python train.py --train_examples=36250 --encoder_arch="poolformer" --encoder_moe="top_k" --encoder_moe_every=1 --encoder_experts_per_token=2 --encoder_shared_expert=false --encoder_conv_stem=true --decoder_channel_attention="se" --beta1=0.95 --max_precond_dim=1536 --sam_rho=0.05 --batch_size=256 --epochs=62.9 --warmup_steps=260 --adamw_weight_decay_other_params=0.01
Rows from block 5 of the decoder of a small segmentation model, named by matrix and row number. Each number is 500 + 25 x the weight over its row's rms, rounded and kept within 0 to 999. All counts start at 0. Numbers have three digits each.
After each channel's rows are labels from the 100 images, of 14848, where the channel reaches its highest value: "lies over" is the class under the peak; "strongest on" is what is common among them. Only what is clearly more common there than usual is listed. The data: Sentinel-2 satellite tiles (TerraMesh). In brackets: how many of the 100.
# conv: 3x3 conv (decoder.decb.1.1.conv.weight, 96x96x3x3, each kernel summed), inputs 0-95

conv.18:569491492504495511495404507504527534481511471483482501500503541479511507498473506503449470514499488513498513479473501495488500510518491513478477506512541500480564501501486494447482525497494471481536505488487492469481467484539500494549490517506426490487502505514518470501520533525515540493
lies over: crops (100)
strongest on: crops (100); main land cover: crops (97); built area (88)

conv.35:536569499496506463489503467450546469480515492497481478527456498537458548518486499502510477494464493496497552503489473560521486492458485516479482488487477457478472478515500533446489473503474514496469513482499487480477504497500489475522487489449522471491516500526496508526506476492477538491
lies over: crops (98)
strongest on: crops (99); main land cover: crops (94); built area (85)

conv.90:513511507515478524501484479546494495517527508514490527496518506526523515542485498474515516538488523535496523484503500497519487511465517509487501422498535454367481507498519499455510525510543524492503491489524510528505466493519509500502499515486465508525470496498487478511469505513505518499
lies over: crops (100)
strongest on: crops (100); main land cover: crops (99); built area (78)

conv.50:483520471498514495527469466474535506502507493502508505506481508527510520490514506507485553454489499484499525497472530563493509537517510543536500510492506497478514498551517492431450488564427518519495579490482483481505501510508480522483501498515529500464489495499511515505521481504524497510
lies over: crops (87)
strongest on: crops (88); main land cover: crops (86); built area (65)

conv.7:451468532504468502499535521492461491556480501499540495506486461485493474520553570515563501488539522502507447533504510498504521500508500497492483474522497474521495498498493487518498522487505499485471502491525472521521522482456505476505518469460430526517458474482492487480487480520497484517
lies over: snow or ice (95)
strongest on: snow or ice (99); main land cover: snow or ice (85)

conv.86:481513492523517542509511487495491459491508466475493504526522520506546522488501539494516531468459499534481516481514473492498485521563479486482486490523542475498526494492505481481484505494488499474493486503534487525489509491600511573470490443507515508516532503528493489520480495488503515452
lies over: water (95)
strongest on: water (97); main land cover: water (90)

conv.22:496547499528480526494501469436468532462467487480471489489528527526510540506515501493465464460491503492494500510530489501472509525469499469449453482506469513534531505527530477477503511532477506472519478464488487507484534502471519493481482460464502483483548502504540512510468542510469493482
lies over: crops (99)
strongest on: crops (99); main land cover: crops (95); built area (80)

conv.87:532508499526511495500443490546528464495511496524479532500517474517490524492482499505476519496477476487487530457478465501529461522486443513467465483516511487455493488478513443404492471492487540510509494464508530483501463546490499515489494515509469514496524520485507522530497511504482514509
lies over: clouds (54)
strongest on: clouds (81); main land cover: clouds (36)

conv.77:482502509522510465512524511471508501504509450496474525522486549482486523466508506454480476465477492498500499478476471478540448491489520493515483480499515488461492502509512479433528477504449545489495517484491488543550503494520520470479457455525515476505546482465513503504511510488464456482
lies over: clouds (40)
strongest on: clouds (46); main land cover: clouds (43)

conv.33:493475484497458504516469444508485593474479512486492466480482518481498487480488473498480492538481481504499506509472503508505532504494481513492489459496497510440487501498477494509433497508501477510555529515466492471539428508519503497493530507506521480498487482502521478513493548471505459493
lies over: crops (95)
strongest on: crops (95); main land cover: crops (93); built area (82)

conv.91:532497479505444499546554512509531506509577502522483496466484494541497478505495508491492504476510472527532478490515479487540477506525487490499508523473493544524485487480521524500478477500455490523496468468516514457498505534506477496477500517535566515485480487469473478469540485495473459515
lies over: trees (85)
strongest on: trees (90); main land cover: trees (49)