From a checkpoint of a small segmentation model: encoder depths [5, 5].
Rows from block 0 of the decoder of a small segmentation model, named by matrix and row number. Each number is 128 + 32 x the weight over its row's rms, rounded and kept within 0 to 255. All counts start at 0. Numbers have three digits each. After the name is the row's rms in percent of the matrix's.
After each channel's rows are labels from the 100 images, of 14848, where the channel reaches its highest value: "strongest on" is what is common among them; "lies over" is the class under the peak. Only what is clearly more common there than usual is listed. The data: Sentinel-2 satellite tiles (TerraMesh). In brackets: how many of the 100, against the usual share in percent.
# conv: 3x3 conv (decoder.mid.0.conv.weight, 192x192x3x3, each kernel summed), inputs 0-191

conv.167 075:123090123133131136120135142179075136126137136151140083187147149125094149078151131121166115098077140119124128086122036057192141129152134097132126083118147046147155105127151145079136133197089110128134099090163124170112066117151136118125128120116120063129156175126130121139127126085119099105129154147125150131170104104108140153140120141108121117175182118145122050101210118119056129118153154165078057134120119166122130141112134112148064130065105137173127081040117105121098116126119105097134131129143107147125158201130067134139088162129126168118118225172055201127132097124123127080
strongest on: built area (63 vs 37.5); clouds (40 vs 15.4); main land cover: built area (26 vs 4.6)
lies over: built area (36 vs 5.2); clouds (29 vs 2.7)

conv.172 077:137147143152187095119176157083109117113101154061128167151156158171115120093154129158125186124161123150106139099154145109112158150047119128136135145111150116124124174110110130087140134134092144137117126089126141069159121115143143127174120114114098111148106118138163119109092137162096110128152110138160124109174125144084178150124126110150145144158138112125100092111220148097162156142170097144076135124146101229181141135155102166151106101026112120162006092128147099121128146136140147180090107090121146121139131017094133092142148114131087105131081126146091231108118089102155186173
strongest on: crops (97 vs 38.8); main land cover: crops (83 vs 20.2); built area (73 vs 37.5)
lies over: crops (77 vs 17.5)

conv.137 088:135099115091141091127109155136122118193143082164093115193128127089147184129127178126138193138121126166134163160156161082124091101184171117099098114116145058135146115136102082093126108112091126159115085113112113165124061125101173098117188073126144154126133151132111183108116116111105156159123102124124128084176145043151132148117171101129156119138176096096124167129255119151105164062170055128122105133137116182136179141144166080107150144193131156093110139124112112111125111133155125081111120119161148098076116160117087135116108133146140130110167176107104212093058127114102123156
strongest on: snow or ice (77 vs 20.6); main land cover: snow or ice (70 vs 14.6)
lies over: snow or ice (68 vs 14)

conv.72 103:133190116068111125142150119165213131128126128109132150080156123143127127116156112146048169126133173134126170087133120117139149138105107158133147161153126184154142116084154119128123105095146132151145120103107169160168180146133120099143148120111121078126093118102131131086125122115125152052139182147165228125135154103113115140173120107105142109062046115117137198150109051097144149141135174102160127105119099075158122089171169145148083130096170118118137149142108132111177076131123123197047151070088190124141079095132091137122085107174133196149074184116154205110121147135112154160
strongest on: clouds (96 vs 15.4); main land cover: clouds (49 vs 2.5)
lies over: clouds (83 vs 2.7)

conv.181 089:094168102071178103110139124110165172099113143144099132113182146115108113101133147120142154116141094135091119118134114090141136147169109078201123074092173101173145084123108099093091194164142164137100066098119136151077124103097129104116087136162165107152123119121087102119111174140071083096138117185148117170171110062136168159046133124155076145164120181132081132073079102122131115165164142158076125180123178106142139143131098079125171087070073167135164067102153104076097176162069116123140108116165120128150142139086093117123169150131125110144090170163109125162169050140175135132
strongest on: crops (98 vs 38.8); main land cover: crops (94 vs 20.2)
lies over: crops (93 vs 17.5)

conv.97 091:141132185112151118128121144165189099155125129076145144054160170146096147053147121128071159150102117135089119077151093104158150096044164142120094140118094154130156166166182107121177106149104147143144124139087086141162092084123158110112162085132101121141115115133107137138071088130097103104120137175121126090153141207112157099166128091160141178098135076118108111163091085126195163101113160101122098101141108110126152142170167145090146131155124097212131124088081099111146149139103168190160181125123104128107156096094170133132139104106101216227085111161123144095105111197158141111
strongest on: water (91 vs 40.4); main land cover: water (84 vs 11.2)
lies over: water (84 vs 10.8)

conv.184 124:180104134147173104116095136139104129150148078135146132129092076132168152133116156127197057104153098145167168121126098144138119145146165104123098140084167102080173123146035073051092130146062135140110112102087142118103102178118111111127159103103133140121172176142154170061082133201108153179114054145136136123186146103138138204098148111109160177135111088140133085112137185137057145098169133170071144096137111162194144145166140113125058134120133165102148130129171113145110095120168092073109078131117099100106111157135109092109137156134111104057129110133132150091102107144112147186
strongest on: main land cover: rangeland (56 vs 20.4)
lies over: rangeland (56 vs 22.5)

conv.87 071:118177102088134140121115150077144125143133096151090100150138127117105142095150130138101185092130154112172158084101142126130124121157138111127131157119179193110121165100093091080090139120119103154144137086128143120117129140096116093198129111088146110104146159134142137078159160122103133207115143155131193133132156089132101179143118083136131088154071119118139171114223094105125127135147158139115092096116125130156136115209147121138000122122141153082090117105153158118106115124149083198134120096138150120136133080125121109140098137152158105163092200085193194106121144133147124237
strongest on: built area (73 vs 37.5); crops (67 vs 38.8); water (65 vs 40.4); main land cover: built area (25 vs 4.6)
lies over: built area (43 vs 5.2)

conv.101 067:142063165148108177138169184152101136068115155106149098142109108136141088127137099143173118118145155118138141106084111051106105169101072134138157106149151052126139115112125179126111124159128103082107132101188167118121108151164098121090078193151132150090122147103132107126121143113148119158142144129110146163120119158152127129160097180078120116133202151167120108076221147102092113183124134158135097177122137177145084084075111155184150129174157132151156124123145129160140100174130092037151109119090156181184115229169127130155096160150088150126132155129048141139169123114088156088
strongest on: trees (96 vs 58.5); main land cover: trees (54 vs 19.5); clouds (42 vs 15.4)
lies over: trees (73 vs 20)

conv.19 074:130161111063143148138110160135096136126131087107095108167116078126134139113157172143152111069103137171179164057136141099136122159159143106130114111080158112184181108094117127090105129138155075172157141096138131136132147123144102148192135138090131037116161163148155161101168129131166146170138141153137131137162202080101166210156115126115156113167156124162186129117196157117114140128175123182080166162076120134139142167136165148116053146015117148113079133165177123167103089106152089148094119130138132123099143061124068119121097087137144103133122183088141204138127104123106108140
strongest on: main land cover: crops (52 vs 20.2); clouds (44 vs 15.4)
lies over: crops (49 vs 17.5)

conv.16 111:141100140144122113122094080109044122131156104121168183116079093117170143144102118118167086151153121113116141217131217168120098128115145110146126149120116138205118112194111127119100126138102108098113111148090141144115107154121130114062130136150146165152179136125113136150118122171133140171096068059134100132157101173152115147158164129110138152121176118115131056152153208166101125118123144120127135103128148200099123126148113106129120132211148147142102140033035126135107118115141152075124136164150119135118137129180159165085154156110123080058197072182141182126124144181110116082
strongest on: main land cover: trees (41 vs 19.5)
lies over: trees (43 vs 20)

conv.185 080:134126133163114156138148105194067125104140169157119150197150164119166102186143129127135080095134181153156155100141111111070136164142095134135161134168126103125123106091140165118127122130123127140118123092171124116149137165134127115195109164126103102137108158112146117140125130063139135118126142071158141121090135084121108115181135165075132101164167148135158127109255144164015116142154115141126157178140109163142149096125146146184046129066158131046073128156191142128124091101133127156078115127147143141130108097141134136113104131137155134010097113125076200124147119075117129148
strongest on: bare ground (62 vs 24.4); main land cover: bare ground (40 vs 5.1); main land cover: water (39 vs 11.2)
lies over: water (49 vs 10.8); bare ground (39 vs 4.8)

conv.76 131:095129157090121157146172114199154134086090168086117147103150153159091086126155099167159129149170108116108107088132067085169135143166111162131156110129094125096112100111087145147143132118196163092139121095091155145145136113131119159074097160138111102118069139117126101123142130110097073160159092235097143146183125055112170091098100137142118117103156138126106192100074143090129120158111141119132116162141112113158105110141108144134133096083069115086160082230216140133149125197124149067135093102086122133165095230087098112165134131153151176130126134113133148134154096119144179146
strongest on: crops (74 vs 38.8); main land cover: crops (54 vs 20.2)
lies over: crops (48 vs 17.5)

conv.41 163:134149198186150139122139155139190120109141117076147172058131103122153127185127126092060229101125164138134122049131145139105110129018121111142124162110149113090103220125209145121132137141094120165142118138136151088130144121115116104115114128120122148125130126148118113105089141136116132084124167081152155125093144213110124147234104108132117135127090132136138145104150081123209121143128071149136138123106125110135129154138114151123165131106176122178128150133121100122118115108107107162113124130151173113132155062141175103117122147118079182179106178082121247133140137143112112144
strongest on: main land cover: water (41 vs 11.2); main land cover: built area (30 vs 4.6)
lies over: water (40 vs 10.8); built area (29 vs 5.2)

conv.133 133:127130084101149131146145088113088122114091149110129143131116125172112106079150101167194050147162073115133102171109106159210171152154129124154140126108122179154130077125044123128139142125191142093137128147090143131131128117161111154097107128118114091125132124144143118141155147178114090184159040140112095145208108118104168112041095126166120179128130130130095104126037208096099115142101217121087136151159122194157095147151090131127124106111074118146110081111115146140116160182127139121141093121100066134136118167119114116147177141134144076089134117137173053128148102185155152151
strongest on: water (83 vs 40.4); main land cover: water (56 vs 11.2); flooded vegetation (29 vs 10.2)
lies over: water (53 vs 10.8)

conv.169 092:153164096155162161118134116110127108139108135141108127143145123141070138096159114113174047053133134082180102141111099139067168121161151129133107086101141112125150108119138121110148135167085109163152136096162146091160149126133113142162129119073083115107132078164158121142090159114124102034163170125144127116135097090075156158141088112140110131170106115153125077075171100077024100125135148168093108099096095087134143166094130163109038135089088108062134104073109114137117126078106090160113089133131098091130158092112147089160157126084148124062097085169069219129119088096152120124
strongest on: clouds (69 vs 15.4); main land cover: water (45 vs 11.2)
lies over: water (45 vs 10.8)

conv.17 100:112134139168120106106122112200137167095169122074145178104149123128147113102119142127098128143174139145082191070134056100240110191040113101171139176132132136109134139136109141082084149124168137125094081120099132137088136129110125070108106130157161093157152163087088119109144123135086118122082120089161151155162149188164144148165158147108135149123106134127107131131127132155116172158167190130096112157144170168139140115169132105147039098113160166182092102036155120101109120157114138167118117089124163174143116070152124136096126141144085179116080209144159171118158100147142162157
strongest on: built area (88 vs 37.5); crops (86 vs 38.8); main land cover: crops (61 vs 20.2); main land cover: built area (26 vs 4.6)
lies over: crops (56 vs 17.5); built area (30 vs 5.2)

conv.27 093:131186128206096103128135102130109129118126150141180154138139136096126130167121146129154147152136165130109133159153233114162117129091125126129143129144106206201126081144136124126135119114177144141116100144134137163134138159138121144025125130129126116149136112123143133133157121107137128100115122137123147129147108147128130124156141159122118114126134139120147149144193132117081127137164120130130185095121127140130142116124139135134185122127155142112110157000075088107120121101126135123058140101122195122135116130123104137097120120130128153000163073130108247133126127107117143083
strongest on: water (83 vs 40.4); main land cover: water (68 vs 11.2)
lies over: water (75 vs 10.8)

conv.104 082:148095095170105129131138101164132128103126157189161108122165181144099099130127118160175058146148157124107166107119080098098158163129113146111133144151132125082193090125078111101114128092157145061108134080138136150120153155159143118162111140143115078163099151107138134109085118097130119097136136151142157126122130113128135094063153173086139150142124106120147118087114128134035144146151215137129102143189122129207131083104135143180078102185111134092156081006176151125164115151122134109117095096107092144127085242129122130143117134129119130063094051148087096113142102102134171169
strongest on: snow or ice (91 vs 20.6); main land cover: snow or ice (75 vs 14.6)
lies over: snow or ice (86 vs 14)

conv.7 085:124184152182160100117124110081125123114133121085140153154146138114119133142150137140193138105139148176142143080169134128173125143072140108130120143092156195199142125133103116091125121180151130187114113111136128105133094127122136130071114123124133063140144142119130151125156124139140130120143131173160109131162143119106156162170140142111122117178144115128145091117174125124149141134180165143062175144110125174099161137142132140117107104000095128110043122079194113111106145117127118210110148076134162120133143000121167135107156136130137054166110127148088209117119107111133150123
strongest on: built area (71 vs 37.5); crops (71 vs 38.8); main land cover: crops (51 vs 20.2)
lies over: crops (48 vs 17.5)

conv.153 090:134114099199167118144149136096088137096109140085101115146125140151100114101146103149159135093173101130141111112119054115134144171092122077151125117086173051071136171089096154117129147183130132101147137097181137095111073131162137139149099131117123096121155147142126122157084154138126089153174113126123076147137093146089163158132110139120120160193143132145108044098169156120121125147137136160032082203130133217150128145084074141153093086058105123181080072137131168142094153150122112156136082144150106143130147065132165116159163167135095089194085178156076167118138085122163134156
strongest on: main land cover: water (43 vs 11.2)
lies over: water (46 vs 10.8)

conv.1 105:126111123111169161094122168137192156077133152138122094145165157117112115080120130115093100068099153111146120099096027093111142140146109116156117116122178108084147118077146142121107170133152126142133132090168143103108126107133085108197099153132145111098105085129130081124136156072101094053131194164157139163093121101122128143081086154127086111172148153176090138082110049089147109160105116185119109152106141057138108134087115133145148126073122136125114090177170133099114157107070079190146140115150104136152129115118116090163133143130097140189035117157100034173172081089166115129
strongest on: crops (72 vs 38.8); main land cover: crops (55 vs 20.2)
lies over: crops (46 vs 17.5); trees (46 vs 20)

conv.115 092:143068095199129125142127122208107132133124120175130095137127119152180133153122105112187084132132111088117138135109173113109128151147129109141138073113138000079132098128123138130110125148043133122129114146160142151112104156172132126128122139127135169111169163145113131144102130123135149146130113053127117134144126156137130138160121133120131184147132125109144077065188145141030126133130080147111108158148122132156130134095128111151126135223157141147237136094056132161110102136149109059142063138135095141115118220148121112137133157122103132043123173093073079114126118147121112120
strongest on: snow or ice (57 vs 20.6); main land cover: snow or ice (33 vs 14.6)
lies over: snow or ice (37 vs 14)

conv.141 091:143155064118147106178135111107137114117083125123131110130176118162103119110173125186142084118141097116115112163142204124047140144178134110142106097099142180220161092147068114108141109120098142141138102074109109182126169141167149129191129125114100085137165155119136162124119122164115146118182129088104128128157182077112177175128120117161141154166113121120171074095138130118078154129145212140071129119161097118166160119143145134152115126189107135103172104005020109141102132186154134130112112115120093121122151172116112117145151112120117101095101121132163197117138087191151137105
strongest on: trees (95 vs 58.5); main land cover: trees (64 vs 19.5); clouds (37 vs 15.4)
lies over: trees (78 vs 20)

conv.174 081:144176173091120122162171166139203108118085169089120137169186141148104094126165126147102197135143146123126117118124149090128128162106123181112133145127115160133113117099107129139163117067129128135154124108111180133178178107154123135116140120106088133136071090139138125080139140087114126064161177174136162105184151083095171124153103093158127128134119111110145219103253047082109151135142105150141159118133081073195133124172147184134140121167138115068124110079152114139143125150143123141095102100097170113131120174092130086128086112112112169049110105091130226100130106121134164143
strongest on: main land cover: trees (44 vs 19.5); clouds (37 vs 15.4)
lies over: trees (48 vs 20)

conv.44 072:115077091091134108097110079111073146147147123092102161134117087128181126116111145140207054129133100125131136123120159163182151148173134110143132122128151120174139060111135110169099132097157142114112127150143095124093127152120104147123127118127135134120159109117123129141189119161120158147115099028138110117142144117145136162078132117126130095134124131140120113093075216140095121130120134135128091175125148123102103127107095133135110158044147148101096159251157141137104095142146133121103129154126060140105104109130092127093153118160123040000154152133157001131123142115100114117
strongest on: built area (93 vs 37.5); water (79 vs 40.4); main land cover: built area (71 vs 4.6); crops (67 vs 38.8)
lies over: built area (74 vs 5.2)

conv.106 079:130113092117150125135133100131153120114125132167143132088136134142106133150138100145161103120176108116132136146116150064085110136155116120142138170125123129184089108098105143111130144152161152103132106107121145191127133158156144093087120140138125041140125183125131133117111112152123148174146084170147146129119114117128102113086109172126130139099217124125138152132102155120143118114131206118117132200172096157154129108114130117147255094194124143139153121063017157103146131211147133037095110106102157131131108252140115133122136145185129085121112125147111123129125132158126154119
strongest on: snow or ice (89 vs 20.6); bare ground (68 vs 24.4); main land cover: snow or ice (66 vs 14.6)
lies over: snow or ice (65 vs 14)

conv.151 090:127153081130130098100121175087109159133157121123105078164145126110140122087096131133041144115149170144116176126130018121215128178090120116123129158133179175124150145106074123095102123130172111124100115070124134159107144154117127103221137121161161110147128131104110138098143126138131122113109164143177148130157155100165126160103150159088135097132031128161120138164098081132116131140168182135110123162083140127136131127109132092134086116123117165115076110090149183105128142122111116189098093083145173143111107017134077144120076122129113084148107195158192059135140082092120136183
strongest on: water (77 vs 40.4); built area (64 vs 37.5); main land cover: water (41 vs 11.2); main land cover: built area (31 vs 4.6)
lies over: water (38 vs 10.8); built area (30 vs 5.2)

conv.55 103:129137171163197156088137180074169148107116119103123126157142122108148128116115136114152142058124140124147087119105133122122110147105150082175099121086185096139128135117130134107127175167124109179147119118161147074101113091110094134097101131115127165100151081178113100156138187116110102082148160157135104154147118118097158163150077119140072110190155156176079119072193121092139093150132080190085122133069164107122127164117100140114159130067109129122069090101156098105077185085051067158146131149163156109125170042118167068133140169106080089129089106151106109182153064122150091100
strongest on: main land cover: water (45 vs 11.2)
lies over: water (44 vs 10.8)

conv.8 086:057120109105115099107156060104118161137130150173121172106201197082135121196096133113103153180125146149062119153175153107104109132165107140136157128156102174200118084144188149151127132126150183145097095125121097139123137116080186114107124131167139120195113145087076133181119104093111115074126146088139093116082129086150125084124176138149139104134141137073123138125085097176134140137154119082134083170183162110060157101105111067132171069131093138067149120095101118082144160122101201122119141114164152144126125091100122185107156121132140107111155148161086183142141121060189116098
strongest on: crops (89 vs 38.8); built area (78 vs 37.5); main land cover: crops (76 vs 20.2)
lies over: crops (73 vs 17.5)

conv.177 085:118197180123123113117088165164148137127148091109175113119123096073162141165104159092167111135122138166118174082161137099226088136113152091136109119083137190185142090160107103089091138144157150167098069138089113203095122136108146114008136119137158091131166149136110144126168117137126128164095125193119150148164167115141157164170148119118121118163117142132141182147126112128090139119184137158120181089078147110148150145172140097091154138110130163099172126056164105129094133124151128083114137120154178118116138206122075118089090136121129142052192163083180136153132089158100117126
strongest on: bare ground (58 vs 24.4); snow or ice (56 vs 20.6)
lies over: water (28 vs 10.8); bare ground (25 vs 4.8)

conv.51 102:140132151141120098124093112213175138124174094095173180057149124099164134171089175107128117146145125170110197058160113138154092154110131101116117135118138146067141124133112102081112115087122145140072077121076104099092137171097152087109142106141163103160141169090116155061117098158082169113084109117154165125153169125169143165138166117098161165111099102113140148109077148180109185124177120124111128107142152090164156105186153086155109131095166183117200120195192077113140088133151143076113122092135143145113104163107073135077137113171080185090081120090157137105113114138119152173
strongest on: built area (77 vs 37.5); crops (76 vs 38.8); main land cover: built area (28 vs 4.6)
lies over: built area (32 vs 5.2)

conv.116 137:131095144158152131091118132174138165116159124139155153142137111101177119189090162103195057094144152144147161102123093090122096155157121111136144114128172061082139088120097113072095163157072138140091095092124150092097101166092108097100118150141157126143137153115126126091100142133095126094103109134159143145140135081155112165111140152104124154154145140148120102069175137149020129148174101172100114127120145100177143124135123109158072116075138183065156106094234098106100112106120097062120087116143128133149112163134088105104137162133097156006120103142056184138135095079124128160
strongest on: main land cover: rangeland (71 vs 20.4)
lies over: rangeland (70 vs 22.5)

conv.154 087:122118101138116109124113128136157169132105138187092054187184165110133125113101167126161088126086105161115113150165144170063141124195134137113116077141135125069151115113086095134131118093104149173108099130151088108097146133114144140220130135132154164142119101129123140133162134107123141136151155161123104120099143079157126117102152120135108124188110150118116180098235088138066152144156053153147183124154144066153153119096127093137096148223111165049142120149178106121143148120134105141177120105151117109124142177099123114110136106115116098055113052073132026152137107086162117161
strongest on: bare ground (67 vs 24.4); main land cover: bare ground (37 vs 5.1)
lies over: bare ground (38 vs 4.8)

conv.5 074:145111052151154105136113100094057115131150114126116165134095090142159130159131144146118026095150141143162152149122047134130135170144107120134136205148154126139132122107083129103099147113077116106119134096134125102101170179112121110201123143129131081140157169093139151109096130193148174139120085047182121129126139135125076172105159146088168147124113112148139072135067207168067130105133184140087134173149122181151147131121122128156061122080170151151074150104120161138125085112155120129072084115114155152109084050170108140110126124170108057077123137172104102108105145124118119183
strongest on: main land cover: water (31 vs 11.2)
lies over: water (29 vs 10.8)

conv.98 102:141061140196097092121102132117123111156147113100143118135151158110181123125104139135166134159124122162085185095160096118157108178098115129077143162157132081064145158106095121105127104143115144109098122123130082133118060169138164119137155131153131092153139190079122177127154106148132163172102122118136105097125181163151103128107167147084181113128154085103149098129160161166147183108163106117103105189169124156154139096115137125149164115071162142169079153221180146134132111161192158138141131096123127185117119072127112170083105132182083063149105119114068013078088147115115163177
strongest on: built area (90 vs 37.5); main land cover: built area (62 vs 4.6)
lies over: built area (67 vs 5.2)

conv.91 106:117087109127160101134169088158153119124125159203159149122176166117112131121140152120138067119085141147128141099143085060074137116144115147133138102129108083150142070104186139102155143168123149158113108094134138153157120126123143096140125121126102014151095141118139105158128116091101099046140134174169143117113091098098125106106132139149144137119186122109113090113143105139048143131147163125112117145161105121139158138122133135143107105024118132098129096032114091070145129132090136189091174105122140136138135146108066146113141107157109164071080106152024224100120088093168161088
strongest on: water (74 vs 40.4); main land cover: water (40 vs 11.2); flooded vegetation (27 vs 10.2)
lies over: water (41 vs 10.8)

conv.164 086:116174149205110172094137140154099167084156137082178137073104113122113104162121103088108129091140162105151153032100066111174116146077107097159149125127163118110127158141155155120069141170135114124122127111160155094092154173110079109111075174141179109109154165108112111102117129127156122118088166091171182168097136183159113150203127176063101122137090144176163078108090116142106092169133174151126130095086167124111096102105115120162033110054159144142152127068150141141128093102116092131094118099127157160168122057159143103110135132120117186125114155145128197167170149128109111132
strongest on: main land cover: rangeland (64 vs 20.4)
lies over: rangeland (70 vs 22.5)

conv.59 090:094141104173112139095145149079097180101147135122097081197166123103103126103108133110092150112115181125114151116116136147169132153108094093146129153142150223191128153114156144149091110134163108147108105108176104168077128157103106119160093156157175112129138107112096111129168147113146143108106218129164143166100151116163105150199136156086108053164091166159141119143188079137138108169140133142129129142080182123075117116085133098141075143099161169119055140105128146109116127112131111222102146111175197139150124024149153159114067119138126077147123179154166123174162135086116111111
strongest on: crops (77 vs 38.8); main land cover: crops (63 vs 20.2)
lies over: crops (63 vs 17.5)

conv.82 102:152169163130155089112089142145176128156141084109159125095150106092114209128129175105106140065066130154153129093161156137122109090136186107123084096075136181170171101122184085095132134132164114199136127146116106148110171123106132144104166083087124079112158108166162170107153128138131140055128163130126138115121149121120158164141124094131126134165133111140134116115094112108124150097160113176085163079089126077144166181161168140095173183048132135105115135103105070123092122076119089144107166139155127086073177178101082113120140113106104192055143116110114227114083086136126115076
strongest on: bare ground (80 vs 24.4); main land cover: bare ground (60 vs 5.1); snow or ice (42 vs 20.6)
lies over: bare ground (56 vs 4.8)

conv.123 122:103080172150160113112154138135170151106119143101164168111187168106145120154119155127154158112136120130105118114159169046042086139150124104148117119092138107188122097125179141101129165165111161167117085095126128111110118125101156096082110121155132113157126133126106117152123151127073096052133142124118088143117119105115163113139128136148109124172211139123119120071185110130116130146154103154085107143139144096149156152115111120136227100094103154114132085081107068094109157141096124082122145138164137144127150190088116135120152142136093176067106083143038255147139073094169129082
strongest on: crops (98 vs 38.8); main land cover: crops (96 vs 20.2); built area (64 vs 37.5)
lies over: crops (90 vs 17.5)

conv.117 115:137154177110172104119097157084148148135147094039153160084099096128161154098118142103099206114145097159129175105131126139133097157052145089146093154083171117124154207131097113073095126151084120147097102121090144108083137137102120088164148098144160124137165166101106146076058131188103150150099107122159127143173170167164155195152157115107129186135121114149127109117128148148238155121167108164094133115115144161161149142160131116129164120121156165191110124229106106129104120159130111125120102107137127135108130093148141115091162156144080100241095173133149140134117114173112138162
strongest on: main land cover: rangeland (59 vs 20.4); bare ground (52 vs 24.4)
lies over: rangeland (59 vs 22.5)

conv.2 077:119113086171143115108123132044096169095151128161129110160147139087169111102096142149146095108132150137125130122122130128176136186125108096144165174137161229199135119084064134112081141127172124145090102077133132154082095166099111097138118138164169085156151162109123127134126153163107116150103100086163091148165151122157116163081144155099124101161129146149122083127126184134098118154147173133079109191119171154147133098129105092147146110047136175144026118090101162090117138128133103182106111118161142163126120044143080156101108156153093037086123122175120053141162106099117124163
strongest on: main land cover: rangeland (58 vs 20.4)
lies over: rangeland (66 vs 22.5)

conv.58 104:110093139225139134097102103087099146109153138137137118130124126105170129107101111087151109102096118126149109101124127150215122135052118090161141130124152146103112168135162144134115154188129118145120127174182113119098038131125101111064096143133149116127150124148105106173146159136139104139101136099138082149102121224134093128146130152131091138152122165152097066134099121138145108142115118136120103152110177161070103166091086106117126127053155114214105120115129132114101158104086100197179170156175127154137163029171155141092158155115080071186118158144114044177150134145130079095
strongest on: main land cover: water (30 vs 11.2)
lies over: water (33 vs 10.8); bare ground (25 vs 4.8)

conv.77 112:104124118115144129094143122079088155117128139158150157137095126117140117162083122103162095124152125115117098247116229120047095122161107119149139104119129089227108102164152146140110159155092117094126118135135154122107140131104122122105106149157168200134135105123099099140048146140136115086114116123133091143127073127155116121099126154103090156139185151150116078092099139130097078149107089151136142088110150133107112130077092089145176117188105149107161120053044125112107144117102136028103095136153131106158124154147153107130165164098124109079176041188090146164148121103120109079
strongest on: water (65 vs 40.4); main land cover: water (36 vs 11.2)
lies over: water (38 vs 10.8)

conv.146 107:126087102182145098105159093133163146093154152152168141078196176107150097144083140115156083141138161173086178075165096096119130166089072125116170118158143097111134116113135140102118120178113184131077097101146122118115097160113161084114104147160130090182100170079104131112078110122088131052112149193186153119088157164149116108113167169098144161111132115108101092110086104173118158155173135117107094178177129083155144082108120116171151086045141169139166117099148113086133112165130153136128129060128160155164091091111088175081149136164065127147082109149064115097125116085133170167
strongest on: built area (100 vs 37.5); crops (95 vs 38.8); main land cover: crops (63 vs 20.2); main land cover: built area (30 vs 4.6)
lies over: built area (83 vs 5.2)

conv.111 134:151102124160142139139144117213169108106113143120153136071139127171136105160137124149149054126168124119135127060125019129101152172133119166120142127139119070000132125083114142116142133118129153092120140116107160088150147153152120132154109140119092101121100152123144105095104125130097112137149095170139146118111124134108135117086108138119133178099122118130108137093033144120105116135115125132118126164159096100201097121114099152167117104087147115137186096222205133149149105177135127076117091113070098126155086210120097084145161147159085179114085094072098090111130131149142177196
strongest on: crops (82 vs 38.8); built area (80 vs 37.5); main land cover: crops (55 vs 20.2)
lies over: trees (48 vs 20); crops (39 vs 17.5)